Weights of a small contrastive audio-text model.
Model: encoder widths [128, 128, 128, 128], text encoder width 128, text encoder norm rmsnorm, text encoder activation gelu_tanh.
Training: 7600 steps, batches of 512.
Data: trained on short read English sentences (LibriTTS-R), 149.4 epochs.
Rows from block 4 of the text encoder, named by matrix and row number. Rows with one number belong to one attention dimension. Each number is 128 + 24 x the weight over its row's rms, rounded and kept within 0 to 255. All counts start at 0. After the name is the row's rms in percent of the matrix's.
# q: attention query, key and value (stacked) (text_encoder.blocks.4.attn.qkv.weight, 288x128, the q third), inputs 0-127
# k: attention query, key and value (stacked) (text_encoder.blocks.4.attn.qkv.weight, 288x128, the k third), inputs 0-127
q.63 109 [156 138 116 105 115 125  81 110 135 151 128 152 142 122  96 146 141 116  54  72 144 164 109 127 119 114 121 111 118 135 111 100  71 162 114 149  92 116  75 175 117  89 112 145 123 110 117 164 142 128 124 146 124  98 111  93 158 145 122 130  90 118 145 111 131  96 118 143 122 104 103 171  92 102 139 104 119  99 119 136  84 161 104 107 104 152 101 126  98 131 109 127 133 102 125 139 153 120 115 135 142  99 139 154 129 110 130 128 153 130 116 139 162 120 117 136 162  72  79 141 128  93 107 119 140 104  93 130]
k.63 114 [134 134  82 106  99 126 151 148 160 112 160  83 135 131 121  74 148 110 129 113 142  71 118 135 102 116 144 158 128 135 121 122 101 126 129 115 125 119 125 106 161 158 153 101 114  79 138 101  92 104 101  94 180 120 138 137 121 130 106 116 133 113 118 135  69  73 125 107 142  66 156 124  77 148 155 113 146 162 127 125 129 124 122  78 176 149 163 144 131  82 102 129 145 155 114 123 148 143  99 114 153 129 130  98 141 127 119 130 136 129 149 149  89 113 129 151 114 165 131 146  88 100 122 127 117 127 123 116]
q.64 120 [138 131 162 102 113 117 138 160 133 107 165 131  99  97 144 126 127 162 135 164 138 117 142 113 117 148 116 142 123 141 148 112 102 105 148  77  96 158 121 111 145 163 157 118 144 105 159  92 135 102 124  95 164 112 141  95 128 143 106 131 175 155 138 145 126  73 131 123 123 108 123 139 124  94 153 110 142 164 106 150 155  90 140 154 145  95 112 169 128 151 126 106 166 120  88 137  90 138 117 144 131 177 150  91 125 126  90 121 143  99 161 134 143 125 190 146  75 127 150 121 111 145  94 168 124  98 111 127]
k.64 121 [ 96 108 143 147 134 103 116 120 115 122  89 170 141 146  99 124 129 157 137 109 110  95 144 129 156 146 146 134 148  83 143 131 134 185 101 116 140 127 140 100  94 115  97 148 156 113 127 161 116 131 143 164 104 146 129  97 117 115 164 150 113 111 141 170 137 155  81 120  71  82 179 118 129 165 138 134 127  78  94 122 151  99 109 150 148 169 118 113 153 161 153 158 100 123 118 138 121 137 104 117 139 118 136 146 153 137 142 145 154  97  81 147 117 143 128 126 127  89 116 135 142 110 179  91 145  95 146 147]
q.65 120 [ 90 116 145 159 149 107  83 160 151 147 150 172 136 124  99 116  87 186 119 135 113  86 119 147 165 132 103 124 106 101 115 172 154 144 139 100 139 111 117 128 117 100 129  97 113 165 130 118 139  82 136  85  97 131 152 131 126 184  94 133 134 105 145  79 152 109 137 103 146 133 108 158 116 105 126 174 139 146 133 132 118 184 102 105  77 114 126 106 113 108 123 134 158 128 117  81 175 156 136 138 124 104 101 141 129 142 118  99 165 154 149 139 149 135 117 119 113 144 149 115 132 115 120 155 122 132 103 110]
k.65 112 [103 134 134 109 120 167 123 119 177  97 111  99 129  89 137 127 163 119 188 148 104 136 202 152  87 112 120  93 153 155 143  83 120 102  94 115 120 138 141 121 128 145 141 117 167 126 132 118  98 125 144 151 140 118 114 144 145 133 180 134 148 128 102 149 116 157 116 153 113 150 131 171 137 127 100 142 139 146  95 145 121 125 181 135 128  95 182 106 133  83 136 164 116 116  89 131 112 130  92 102 150 133 116 134 183 142 143 165 100 148 138 137 133 161 157 101 122  98 113 124 108 116 124 141 130 113 107 131]
q.66 112 [140  95 179 123 160 114 100 123 101 154 123  98 114 131 124 113  98 149 147 143  68 142 174 178 164 117 105 122 121 161 156 141  92 107 115 116  63  99 147 152 160 120 132 132  70 127 111 134 179 154 122 113 141 115 132 129 158 152 124 123  84 152 100 123 138 151 148 118 139 103  99 122 127  80 145 131 164 121 100 140 114  93 135 143 126 107 165 134 146 105 136 121 112 153 157 171 113 124 136 122 118 154 123 133 102 118 129 136 113  97 142 152 144  86  94 122  92 126 164 134 140 138 128 121  95  87 147 131]
k.66 105 [147 127 121 146 137 163 128 116 101 137 135 107 137 129 110 123 146 122  98 110  97 117 137 119 158 136 138 103 116 163 112 160 162  98 126 120 161 107 128 153 156 156  86 135 174 147  93 109 116 160 146 134 103 122 149 123 133 137 145  87 127 169 131 125 145 160 135 126  91 116 134 138 174 107 135 156  93 122 139 116 136 116 132 128 144 110 145 155 140  76  96 122  87  88 129  82 115  85  99 127 126  49 170 152 125 135 104 100 155  98 131 124  98 108 169  71  95 123  90 117 131 143 157 102 123 109 140 118]
q.67 107 [168 167 145 166 117 123 150 119  73 119 123 121 132 134 122 146 171 157 153 117 135  97 133 138 122 130 155 172 152 120 190 152 137 119  91 122 104 122 142 112 104 162  97 184 132 115 154  93 126 160 102 108 113 146 163 129 127 131 138 175  93 134 130 141 104 141 147 116 112 134 126 150 123 143 103 177 144 162 128 115 143 125  86 107 141 156 154 109 138 130 122 139 129 152 142 110 138 118 113 140  91 160 137 181 137 122 162 131 135  88 114 145 130  97 156 137  54 152 101 151 145 127 129 141  83 116 139 112]
k.67 098 [ 90 113 152 176 163 141 132 139 106 169 125 152 158 110 109 133 136 112 127 146 139 147 153  98 123 132 177  95 130 167  71 145 172 102 133 140 118 151 128 162 169 140 103 119  96 117 109 122 133 117 145 150 104 134  97 106 124 104  87 148 112  88 115 137  86 133 111 115 139 134 140 158 144 135 128 143 146 137  63 131 106 148 156 156 143 132  86 119  97 118 159 120 109 129 114 158 113  84 174 121 134 129 152 132 169 123 107 109 109 115  92 130 123  65 137 147 123 118 128 122  88 136 124 177 148 116 118 109]
q.68 100 [149 126 116 125 113 142 119 109 108 131 158 165 115 144 142 136 112 129 118 154 115 136 150 145 142 173  74 150 124 169 136 156 100 158 138 139  68 137 143  96 108  89  96 106 146 104 119 148 127 216 112 149 119 136 110 115 129 129  83 124 106 158 123 131 147 149 105 126 130 137 112  90 127 178 165  88 110 122  87 154  84 143 125 110 148 137  99 159 134 146  99 181 118 164 107 154 131 154 125  94 105 112  97 118 138 128 130 127  90 145 105 129 154 159  97 101 130 120 112 118 143 119 156 156 137 127 115 133]
k.68 099 [133 136 118 104 108 118 176 148  95 124  71 142 113  96 110 100 139  67 119 109 109 130 120 122 101 123 118 123 118  99 134 164 111 120 122 124 156 125 141 161 145  91 148 170 203 114 116 110 156 124 138 124 131 132 138 158 125 154 164 135 134 146 148 100  81 138 134 141 153  76  88 131 107 122 133 133 139 147 127 142 124 108 111 121 180 135 118  77 169 129  97  96 120 116 104 110 136 120 142 161 132 105 142 124 102 111 119 153 133 129 132 161 120 121 133 134 112  90 171  90  75 146 104 107 144 170 154 121]
q.69 109 [138 149 110 143 123 129 163 149 145 116 100  84 108 160 145 117 120 150 126 117 133 108  55 120 123 135  89 135 138 150  98  97 137 172 172 119 155 149 122 129 124 124 130  95 141 140 104 104 113 163 161  85  76 145 108  82 104 119 125 100  94 129 154 133 134 165 134 115 129  96 138 113 121 125 130 164  95 185 162 140 126 132 121 145  95 123 129 159 142 103 119 126 103 157 124 101 153 144 138 184 102 128 145 122 112 107 113  71 154 120 130 127 123 103 112 148 108 134 104 161 179 125 124 105 172 110 127 123]
k.69 119 [147 138 130 117 139 127 112 112 123 139 148  78 109 112 124 137 121 143 114 133 113 128 160 122 117 116 142 133 113 118 149 127 145 111 128 139 141 162 133 109  97 163 160 127 105 136  88 142 158  98 123 100  71 167 114 100 146 162 110 141 136 142 119 110 108 114  93 107 141 138 132 129 151 133 171 140 115 116 118 104 172 122 183 123 145 130 104 125 128 151 142 120  90 172  84 180 126 133 107  80 124 126  70 111 172  76 185 129 116 108 136 114 197 129 111 101 127 105 132 104 124 169 161 141 133 132 129 160]
q.70 112 [121 133 105 117 119  79 153 170  94 113 137 165 123 141 121  98 155 130 126 118 120 104 172 105 116 122  65  94 122 145 137 106 124 139 119 153 127 116 134 131 110 102 112 153 159 162 165  97 130 153 145 128 134 138 113 145 122 110 121 142 128  68 106  93  87 130  95 132  95 113  83 160 123 183 152 125 135  96 142 163 171 116 164 154 168 115 148  93 105 172 161 121 137 107 137  93 167 115 118 141  97 150 128 140 107 143 112 141 121 100 120 183 118 134 135 149 127 133 107 127 125 124 129 155 135 135 101  84]
k.70 112 [129 102 131 133  98 121 140 135 125  99  81 102 127  84 139 158 123 129 140 120 114 115  93 129 142 184 103 121 100 144  95  96 133 153 158 116 146 132 137 125 132 122 140 146 172 108 141 133 139 107 116 142 129 118 122  53 121 177 148 166 146 100 142 114 148 154 133 128 143 127 136 109 131 125 146 169 154 150 120 167  85 171  64 108 116 129 119 159 149 128 155 131 162 135  92 138 153 171 152 146 145 126 111 124 165 110 113 137 131 178 128 110 164 114 147  96 106 119 111 147  74 123 115 125 163  97 104 119]
q.71 105 [117 135 118 152 153 133  92 105 146 127 111  65 148 138 164 109 127 144 110 137 152  75 146 121 165 122 106 121 102 114 148 134 133 127 107  97 200 119 128 114 118 102  89 101 139 154  90 130 119 155 133 100 129 119 144 138 105 130 154 143 116 163 146 168 144 130  87 108  91 113 103 100 118 132  97 148 113 155 117 135 152 142  99  89 122 138  92 122  90  85 120 104 133 144 120 157 107 145 127 104 136 119 125 127 127 125 130 119 192  80 164 113 115 122 159 132 181 111 125 129 117 110 181  96 110 121 144 155]
k.71 103 [134 125 135 131 139  99 143  78  78 137 166 175 134 129 117 142 212 123 146 145 175 126 165 134 134 115 129  99 141 152 118 105 127 117 112 108 130 122 129 107 123 147 128 120 108 117 127 106 137 131 141 148  96  96 140  87 131 132  96  70 136 131 118 108  84 135 136 151 134 129 155 118 146 112 128 105 133  96 150 113  72 129 139 130  97 105 112 108 125 158 112 136 145 155 158 127 159 122 134 139 112 141 136 176  92 101 106 147  79  81 139 131 139 139 108  80 111 119 130  77 144 164 131 156 138 172 103 139]
q.72 103 [146 149  86 184 170 118 137 122 137 140 144  89 145 129  82 132 140 137 121 105 157 122  95 130 132 160 130  90 148 136 185 135 137 132 162 152  84 161 130 162 139 144 167 148 105 118 132 128 122  97 114  78 108 130 155  79 176 102  99 142 110 160 147 139 112 142 150 128 132 105 139  87 147 126 135 126 139 136 136 106  84 114 140 144  98 113 138 137 163 116 117 153 134 150 142 149 167 141 106 148 149 111 152  94 117  98 104 131  96 121 181 164 127 140 110 112 116 173 137 122  96 149 127 157 116 105  94 131]
k.72 096 [107 103 142 135 169 109 157 126 124 133  95 107 157 110 111 110 113 157  99  78 114 103 152 134 106 118 128 138 137 102 125 143 104  70 131 111 157 113 110 156 116  99 124  95 124 165 129 167 158 155 115 130 128  89 113 138 129  85 119 136 176 169 136 141 104 155 111 105 132 137  88 109 109 162 145 156 101 115  67  97 154 159  93 157 146 123 160 150 111 142 135 143 112 127 106 125 125 123  66  83 142 147  96 108 159 125 155 119 146 105 145 120  97 126 113 105 162 149 129 171 126 137 126 107 104 131 144 105]
q.73 105 [126 125 158 104 170 133 149 118 119 119 137  89 127 150  95 126 160 127 144 101  98 166 151  98 103 122 150 114 135 129 136 129 168 109 157 145 202 170 138 122 154 129 136 117 133 122 115 130 164 157 143 151 139 162 160 120 125 139 115 164 160 129 122 137 138 128 157 113 110 177 107 102 129 110 105 135 112 169 143  82 138 129 138 130 157 109 135 150 175 114 135 114 133 115 171 147  89 135 150  99 117  98 127 123 123 146 127 145  54 153  66 135 142 151 137 152  94 138 118 113  89 141 116 110 131 142 130  78]
k.73 107 [145 129 124 127 132 122 102 140 135 179 110 157 149  99 141 122 165 170 137 121 125 147  87  75  64 134 141 116 119 116 132  99 159 138 113 116 132 113 130 111  78 145 109 125  85 128 200 156  96 145 135 126  86 154 113 124 136 140 145 163 121 140 115 101  96 130 182 131 143 168 140 127 131 103 140 103  83 119 126 166 112 129 131 140 165 125  86 148 119 160 102 109 120 139 118 127 107 131 164 167  82 155 138 149 128 138 158 100 115 126  99 130 108 130 145  94 142 111 126 108 185 135 129 130 120 128 151 114]
q.74 117 [117 127  81 141 120 115 149 110 145 147 129 133 149 113 141 121 104 121 144 151 168 144 111 122 187 160 121 133  77 114 134 136  92 153 123 104 118 137  76 130 115 128 140 157 111 145 174 117 106 135 109 109 174 131 124 129 165 163 141 130 142 123 126 127 152 108 133 151 178 142 133 126 135 165 112 114 117 148 123 160  84 125 134 125 115 130 110 168 173 107  86 171 146 101 102 116 149 189 124 127 154 126 164 126 100 119 153 148  82  83 153 140 124 175 100 117 108 104 146 124 141 122 146 104 149  89  87 123]
k.74 121 [146  97 137  72 126 112 124 156 153 152 142 123 139  75 133 129 125 103 140 121 115 115 183 150 117 145 113 127 124  96  98 110 140 110 113 138 169 121 146 158 161 140 149 107 147 144 123 144 135 155 122 164 128 118 127 133  67 105 142 123  82 148 124 113 108  84 116 106 133 106  71 131  91 105 126 153 139 113 145 169 149  93 140 152 158 138 163 147 100 177 162 149  93 143  89 150 153  87 114 126 141 142 139  90 135 132 150 130 142 107 119 117 153 130 191 149 156 110 132 118 118  83 138 144 133 110 130 118]
q.75 103 [140 143 188 152  75 125  99 126 129 107 132 149 119 161 151 107 138 170 136 133 156 120 141 146 126 142 109 122  97 129  86 156 118 129  71 114 130 138  90 154 134 147 115 145 151 141 131 144 104 167 148  99 127  79 102 102 102 153 107 157 130 103 118 127 104 146  73 113 148 151 119 127 142 151 128  86 134 145 119 112 118 115 161 160 103 146 133 134 108 122 139 120 139 144 108  84 108 127 126 130 139 169 155 103  94 138 143 120 159 170 171 122 145 129 124 168 174  99 131  89 139 171 137 134  94  96  83 118]
k.75 116 [110 118  91 154 109 104 173  77 155 115  89 134 116 124 116 104 127 139 177 132 143 125 142 129 100 122 128 163 105 161 138  99 124 140 177 151 155 153 122 118 162 133 145 117 118 138 140 140 131 125 136 148 128 103 130 112 139 147 125 106 128 114 132 175 131 117 151 155 111  60 147 147 122 144 150 166 112  78 123 132 125  88 100 203 101  99 149  96 137  76 151 161 116 123 135 152  79 102 121 147 109 106 158 120 136 157 124 147 149 129 133 155 145 121 123 157 137 123 149 165 136 144  90 124 145 169 144 115]
q.76 103 [116 143 164 127  94 113 167 128  85 155 104  89 133 156 125  72 116 145 120 125 137 149  99 147 121 139 104 111 123 173 147 150 146 131 136 108 123 118 133 142 120 106 136 143 142 110 155  97 163  94 124 104 165 132 106  97 157 116 169 121 130 138 127 152 156 169 107 128 170 132 107  92 131 142 133 103 147  99 151 122  96 119 148 168 161 122 146 111 135 107 151 156 146 105 172  92 163 100 148  96 117 108 128  70 112  94 132 132  85 108 127 151  99  86 166 136  98 158 152 126 101 168 132 119 147 133 133 144]
k.76 102 [125 125 113  85 142 105  97 109 126 141 111 149 132  80  95 123  89 121 136 158 124 102 168 109 138 153  95 124 151 139 116 102 145  86 169 107 119 124  85 144 139  54 143 158 122 128  98 111 119  62 119 173 114 124 158 132 123 153 133  99 147 138 115 118 131 126 157 138 130 117 126 121 105 131 165 132  92 102 141 129 106 156 149 106 138 130 104 156 167 150 168 127 123 125  51 104 109 137 126 133 129 117 143 114 155 156 168 103 127 129 126 119 151 138 102 121 130 127 104 151 135  87 127  96  77 114 116 151]
q.77 105 [147 122 156 104 112 164 108  83 111 133 121 120 150 149 156 124 149 131 136 146 153 150 136 128 129  97 126 150 111 121 141 119  84 124 103 132  90  63 177 173  82 178 169 105 181 141 132 155 115 130  98 140 148 124 125 101 110 173 150 142  95 127 144 120 121 126  62 145 104 109 123 107 130 103 128 163  62 116  98 136 141 133 132 153 148 107 136 105 103 155 115 121 108 127 107 136  79 159 122 119 129 140 136 153 106 121 113 114 101 127 121 103 153 170 124 146 134  93 123 103 116 146 137 153 140 154 121 150]
k.77 102 [115 117 129 117 158 105 114 118 116 116 143 105 156 154 107 107  83 136  97 123 147 125 102 128 112  90  91 155 124 161 106 144 125 153 121 120 137 136 125 127 155 155 133 139 166 153 138 155 142 146 117 149  95 157 142 129 140 162  82 117 143 130 141 105 182 112 120 124 119 120 151 144 139 139 132 103 115 116 112 130 146  60  99 164 143 112 135 104 177 154 108  87 136 157 105 147 161  94 131 180  79 135 118 105 129 134 120 118 146 129  69 187 106 139  94 114 125 101 102  92 102 159 140 123 141 126 164  94]
q.78 101 [118 116 138 157 170  82 123 115 141 111 136 108 132 161 103 153 132 108 156 116  86 110 140 167 117 149 112  97 182 108  85 111 148 103 127 141 169 140 138  96 179 126 119 158  90 120 130 170 128 139 146 166 145 120 123  86 142 152  94 103 144 126 105 145 112 128 148 126 130 137 102 142 140 114 129  92 125 104 177 127 167  84 135  70  94 107 127 141 119 184 122 139 138  98 154 133 108 120 112 125 109 113 111 100 134 152 136 180 119 100 124 166 120 135 115 126 129 134  90 162 132 137 137 168 128 162 125 103]
k.78 102 [133 151 123 175 134 144 111 144 143 132 127 173 125 113 141 138 116 176 116 100  81 162  98 162 136 104 131  95 106 119 118 111 141 103 170 101 126 123 133 130  79 144 110 139 143 151 153 112 139 157 121 107 114 134 129 103  91 104 128 129 140 102 124  92 124 161  89 115 132 119  83 122 147 140 117 137 153 147 123 165 110 149  64 100 145 104 130 160 116  80 107 154 115 119 126  99 152 137 130 122  93  82 123 125 118 117 116 150 124 160 181  85 121 121  96 129 114 144 173 117 139 168  64 130 132 137 135  93]
q.79 117 [131  85 141  82 122 143 117 131 115 150 112 154 155 126 117 141 179 117 171 155 151 118 146 122 124 104 132 133 158 131 139 137 127  82  91 107 124  88 149 179 131 125 153 107 122 144 114 116 137 127 146 109 122  90 139 107 131 165 156 138 103 131  91  83  81 111 135 129 126 137 136 138 109 130 171 123 149 106 158 131 164 106 140 154 135 165 101 145 163 148 152 144 136 133 133  97 138 145 145 175 134 173  95 127  98  94 107 124 206 136 128 104 127 169  99 151 144 136 140 127  88 103 137 160 111 133 147  98]
k.79 125 [101 140 125  95  93 148  84 105 132 107 118 114 146 157 120 103 109 124 120 119 142 143 126 131 151 134 142 135 165 127 143  87 114 141 157 117  99 136 119 125 157 162 116 118 181  97 111 147  91 182 145 162 151 141 108 107 127 129 121 157 131 119 175 153 162 122  95 125 145 160 140 126 137  94 148 124  70 122 126 160 152 115  92 145 156  97 147 133 137 140 125 145 134 111 142 147 143 123 117 161 174 115 136 175 130 144 121 106 182 164  78 115 139 115 153 122  80 163 143 139 114 119 128 134 201 114 125 133]
q.80 106 [118 123  94 110  74 120 164 101 148  96 107 130 173 140 102  81 119 105 143 102 185 112  93  89 162 156 153 136 129 148 139 112 104 121 110 146 102 139 117 135 101 145 113 124 144 139 163 129 100 131  66 114 156 138 114 130  82 135 159 108 123 128 149 142 163 113 174 171 118 115 123 137 140 146 132 124 113 114 100 171 135 132 137 125 136 133 154 168 116 113 117 128 146 119 119 133 112 115  77 133 177 116 119 106 153 156 117 100  86  74 172 125  95 130 126 137 126 100 122 153 173 130 138 138 129 145 110 147]
k.80 113 [138 108 164 163 144 148  56 183  78 139 155 124 126 144 117 141 114  88  93 153 158  72 169 142 123 154 113 112 108 105 141 131  69 152 148 136 151 149 144 117 118 146 132 144  91 138 103 122 128 112 119 131 117 106 171 105 114 164  91 103 150 116 170 119 138 145 115 135 162 128 115 144  87 117 168 122 149 123 183 111 140 125 125 146 103 166 132 124 148 151 144 151 153 147 115 133 152 137 127 132 107 132 116 112 124 159 138 172 162 120 123 113 113 119 159 124 162 124 106  98 125 110 150 136 169 115 138 105]
q.81 126 [151 183 119 132 146 163 136 146 108 148 173 139 110  95  94 140 125 142 127 133 122 123 151 150 109 120 131 136 159 101 142 124 167 131 119 124 121 112 100 110 133 152 122 141 125 150 140  98 150 160 140 148 124 112 149 137 117 143 125 121 114 145 125 145 134 164 195 138  82 165 148 126 110 159 139 187 129 179 132 117 100 141 115  90  96 150 116 138 171 117 148 114 132 129  89 155 143 171 125 125 141 148 106 145 146 115  79 134 131 111 144  81 125 177 156  88  68 109 158 124 139 143 129 117 120 109 126 184]
k.81 123 [113 135 172 112 143 133 169 141 133 173 148 136 150 139 149 146 146 104  94 124 122 107  74 135 148 131 192 116 145 140 130 105 165 141 103 143 144 139 167 128 130 161 132 137  95 132 137 110 132 169 142 128 118 141 128 160 123 109 113 133 162 140 137 143 105 144  88 138 117 177 106  86 149 109 160 132 154 113  90 138 175 135 118 160 146 177 100 148 109 147 134 132 129 139 147  94 125 121 131 110 183 119 102 157 107 169  95 130 118  91  70 101 148 121 168 131 137 123 109 138 115 119 136 161 143 101 173 127]
q.82 100 [128 132 123 157 151 125  95 189 118 123 117 154 168 108 134 148 133 114 130 129 158 163 140 149 117 125 100 155 115 117 129 143 152 127 126 154 109 132 112 193 128 144  72 154 141 148  82  99 108 125 102 117 149 164  98 129 133 130 101 130 129  96 148 168 159 171 100 131 114 164  96 143 141 154 122 181 155 127 108 121 131 138  91 174 136 148 149 179 122 119  88 148 139 119 101 111 121 130 188 111 110 151 102 136 141 117 161 146 141 139 111 134 144 135 152 133 169 142 105 138 106 120 111  82 155 147 114 101]
k.82 096 [140 121 110 108 137 104 122 145 121 121 133 158 158 141 121 129 144 179 194 130 115  62 100 117  82 106 166 116 137 141 102 137 118 112 122 173 124 124 146 151 122 119 141 107 128 123 162  64 120 122 110 128 116 130 143 139 107 122 126  86 158 171 159 149 103 120 156 125 153 140  87 144 123 173 149 139 125 108  85 149 121 127 121 132 131  88 119 104 138 123 177 125 168  99 101 155 142  99 150 141 117 154 159 122 126 128 131 103 127 132 102 163 153  93  93 171 138 108 139 158 106 118 105 180 132 115 142 129]
q.83 105 [140 142 184 140 181 111 134 133 147 146 189 167 175 130 111 131 119  93 108  72 130 142 134  92 136  84 105 106 105 128 143 148 130 121  87 122 162  81 152 130 113 131 119 151 111 142 143 121 114 146 165 115 158 134  93  94 113 138 135 170  87 141 161  97  89 105 132 102  96 105  93 104 127 127 147 140 104 108 117 118 127 151 119 109 129 110 120 122  86 100 152 144 104 106 116 165 129 115 127 111  90 146 125 138 138 131 129  71 107 128 140 145 146 149 156 135 143 103 140 110 103 106 105 112 150 116 120 174]
k.83 111 [144 126 140 112 129 124 170  87 141 124 104 135 130 125 116 147 145 173 136 120 112 129 103 100 119  92 122 151 132 150 129  94 108 130 140 110 144 128 126  90 126 150 121 125 158 102 118 134 133 139 120 171  76 173 117 186 144 178 122  93 190 116 119 118 143 116 167 110 183 139 150 126 107 131 136 146 137 168 112 148  81 151  77 144 128 145 100 124 112 111  90 129 134 130 142 135 171 114 116 149 144  97 174 103  92 136  94 138 120 127 138 170 155 158 107 112 121 130 106 103 122 142 163 123  93 164 129 103]
q.84 099 [127 141 132 173 135 116 111 144 144 152 145 179 117 114 138 129  56 182 109 122 131 110 120 115 145 101 130 135  96 107 155 136 109 143 135 123 141  87 130 146 139 139 114 139 174 141 103 141 157 148  99 127 140  96 108 138 130 159 115 123 111 143 136 131 132 104 145 118 104 143 110 140  88 187 147 137 114 160 119 105 122 153 145 126 102 108 138 176 134  95  60 138 123 147 134 184 160 123 125 144 138 148 111 133 161 118 128  96 132  94 165  95 139 101 177  93 132 105 141 135  92 153 121  99 104 174 131 137]
k.84 096 [136  90  98 103  93  98  87 130 145 111 174 100 137 159 119 138 154 119 144 160 120 137 137 147 114 122 142 131 168 141  87 106 151 145 126 143 151 114 182 103 166 148 103 110  87 168 132  87 127 100  97 170  96 130 136 108 120  94 114 163 178 140 147 122 140 128 153  98 122 136 120  85 125 126 115  93 120 112 104  80 131 138 120 126 125 148 137  97 150 127 157 125 109 106 100 102  91 108 112 101 115 123 126 115 127 151  85 181 115 126 103 157 149 111 152  87 129  85 130 126 146 156 139 136 101 144  98 137]
q.85 123 [100 150 149 125 143 164 147 121 118 100  97 133  94 116 142 103 102 100 103 130 102  89 107 142 134 151 176 106  97 130 130 125 143  96 163 147 133 160 109  91 134  92 160 112 148 163  90 125 138 150  81 122  96 158 152 119 134 122 115 146 157 132 122 111 155  88 113 162 102 109 167 110  94  94 141 141 118 169 154 127 131  98 130 143 136  73 118 183 145  91 163 114 109 131 120 146 151  99 104 121 114 141 166 148 122 115 104  88 128 121 138 144 132 149  84 115  70 138 119 150 113 113 133 107 151 143 128 113]
k.85 122 [ 86  83 143 136 132  96 111 120 127 170 113 140  98 141 130 171 125 154 142 135 117  95 167 155 127 135 176 136 112 151 109 149 104 126  82 133 123 121 161 147 115 109 117 130 100 114 141 104 112 149 164 117 102 106  72 140 117 126 133 181 130 142 133 148 123 147 132 116 163 165 151 108 162 126 113 100  98 160 139 120 125 146 111 129 107 151 158 142  84 188 137 113 130 107 118 170 119 147 122  82 114 145 126 158 137 145 187 132 134 118 123 138 116 110 154 131 122  79 125  77 166 138 166 124 140 159 109 139]
q.86 103 [110 173 138 124 111 106 118 125 120 145 109 146 160 156 182 101 118 122 107 114  94 137 119 132  88 128 146 137 143 106 127 175 170 209 136 114  99 122 137 139 115 136 194 132 158 123 125 123  87 126 132 149 104 112 110 160 136 129 154 118 147 110 103  79 112 145 122  93 124 102 140 111 127 157 103  99 145 130 130 129 117 145 125 162 123 146 143 171 154 180 152 109 132 162 151 127 111  84 159 137 144 143  92 134 156 119  95  94  82 130 141 116 107 141  97 105 112 127 117 123 127 152 100 122 170 117 105 110]
k.86 112 [138 115 121 104 154 145 134 105 107  80  87 127 100 147 106 126 115 112 142 129 102 129  78 173 120 144 149 119 125  96 161  95 135 113 154 127 140 153 159 147 116  80 145 142 148 177 154  89 147  88 128 127 117 112 138 175  86 111  99 151 141 123 149 148 156 119 153 207 115 131 124 104 149 166 157 139 113 156 127 105 136 119 132 111 125 134 122 113 123 148 106 126 148 132  94 133  99 124 105 101 152  96 116 115 147 165 142 124  88 138 114  95 115 164 195 107 167 125 123 115 128 110  99 113 110 142 134 140]
q.87 109 [105 123 160 145  79 104 146 151  68 144 126  81 123 156 129 125 119 134  92 141  84  82 151 128 144 162 107 169 104 154 145 121 148 212 164 122 155 112 121 143 120 143 109 143 133 102 100 132 122 133 137 130 108 124 140 146 155 144 135 147 120 140 133 142 156 103 102  99 132 105 150 108 104 123 107 108 132 148 124 157 112 157 122 151 155 121 129 114  99 118 163  80 118 128 118 145 174 106 119  91 131 103 108  88 150 115 147 106  80 122 146 145 147 174 144 168 116  96 158 157 130 144 112 109 111 133 111 123]
k.87 098 [165 126 152 112 126  66 169 129 140 127 139 152 141 162 102 125 134 138 146 115 122 150 157 107 119 133 136 103 159 111 147 111 171 114 113  77 135 127 102 111 117 117 121 118 124 134 137  91  94 119  75 153 105 119 130 102 162 161 130 112 144 115 137 134 128 134 174 100 121 107 139  50 121  91 108 113 121 102 155 109 136 105 164 138 112 123 101 112 145 147  87 135 158  98  91 106 150 116 159  85 141 101 137  96 164 111 127 154 117 119 126 131 162 146  86 135 117 133  98  97 134  97 148 153 152 132  79 125]
q.88 127 [175 135 140 151  99 153 151 120 127 157 147 138 123  98 102 107  92 159 154 179 127  83 106 125 148 179 153 149 145  99 161 137 102 137 113 162 149  93  88 144  99 109 170  98 125 124 129 106 143 140  96 113 113 155  93 141 116 135 178 177 101 160  99 108 127 146  97 120 166 185 166 109 173 107 124 111 116 102 143 154 125 152 156 113 148 124 170 126 142 140 120 111 125 111 140 158  72 126  97 122 129 104 118 137 147 111 125 113 152 115 145 135 125 122 146 150 129 113 119 140 130 117 122 148  88 126 113 129]
k.88 118 [135 117 154 129 140 123 117 111 148 104 137 129 125 191 140 135 116  69 103 128 176 166 130 134 132 133 131 153 122 176 182 110  73 105 126 157 125 147 118 133 120 129 127 106 126 146 121 127 150 142 173 142 112 127 146 113 135 147  97 116 135 134 136 148 128 133 166 130 109  66 136 145 154 121 106 121 141 119 133 113 121 109 132 191 125 163 118 122  62 138  76 116  95 127 163 116 147  96 121  98 111 154 152 124 133 128  99 146 139 160  98 107 130 144  80 113 175 122 152 130 109 162 151 114 138 170 154 132]
q.89 110 [150 145 102 155 117 167 144 138 127 108 131 145 135  99 115 147 131 110 126 131 116 125 122 152 131 133 170 145 136 100 118 127 146 132 158 140 112 115 184 111 133 158  89 138 132  86 110 128 123 138 116 129 177  89 175 110 135 155 100 120 123  90 153  90 124 138 131  94  78 124 110 141 100 137 111 160 140 119 134 187 131 118 134  86 166  95 116 121 123 127 195 137 128  95  92 106 163  99 101 159 113  90 148 187 135 185 124  94 126 110 122 139 123 129 107 121 132 141 166 114 123 103 108 142 116  95 142 132]
k.89 118 [130 150 133 127  83 124 143 171 133 130  90 147 132 138 134 122 125 132  88  98  99 106 172 127 131 152 128 118 196 144 120 132 139 117 119 129  85 143  97  94 164 143 119 162 130 114 129  97 116 121 163 162 129 124  99 175 103 108 148 135 100  81 119 156 120 129  96 110 122 163 103 108 114 138 162 147 115 156 147 125 125 147 152 110  81 146 142 134  99 104  75 116 133 136 136 170 156 153 115  99 130 135  99 130 143 147  56 162 145 160 143 142 108 144 142 141 135 142 121 128 127 129 153 161 150 116  81  95]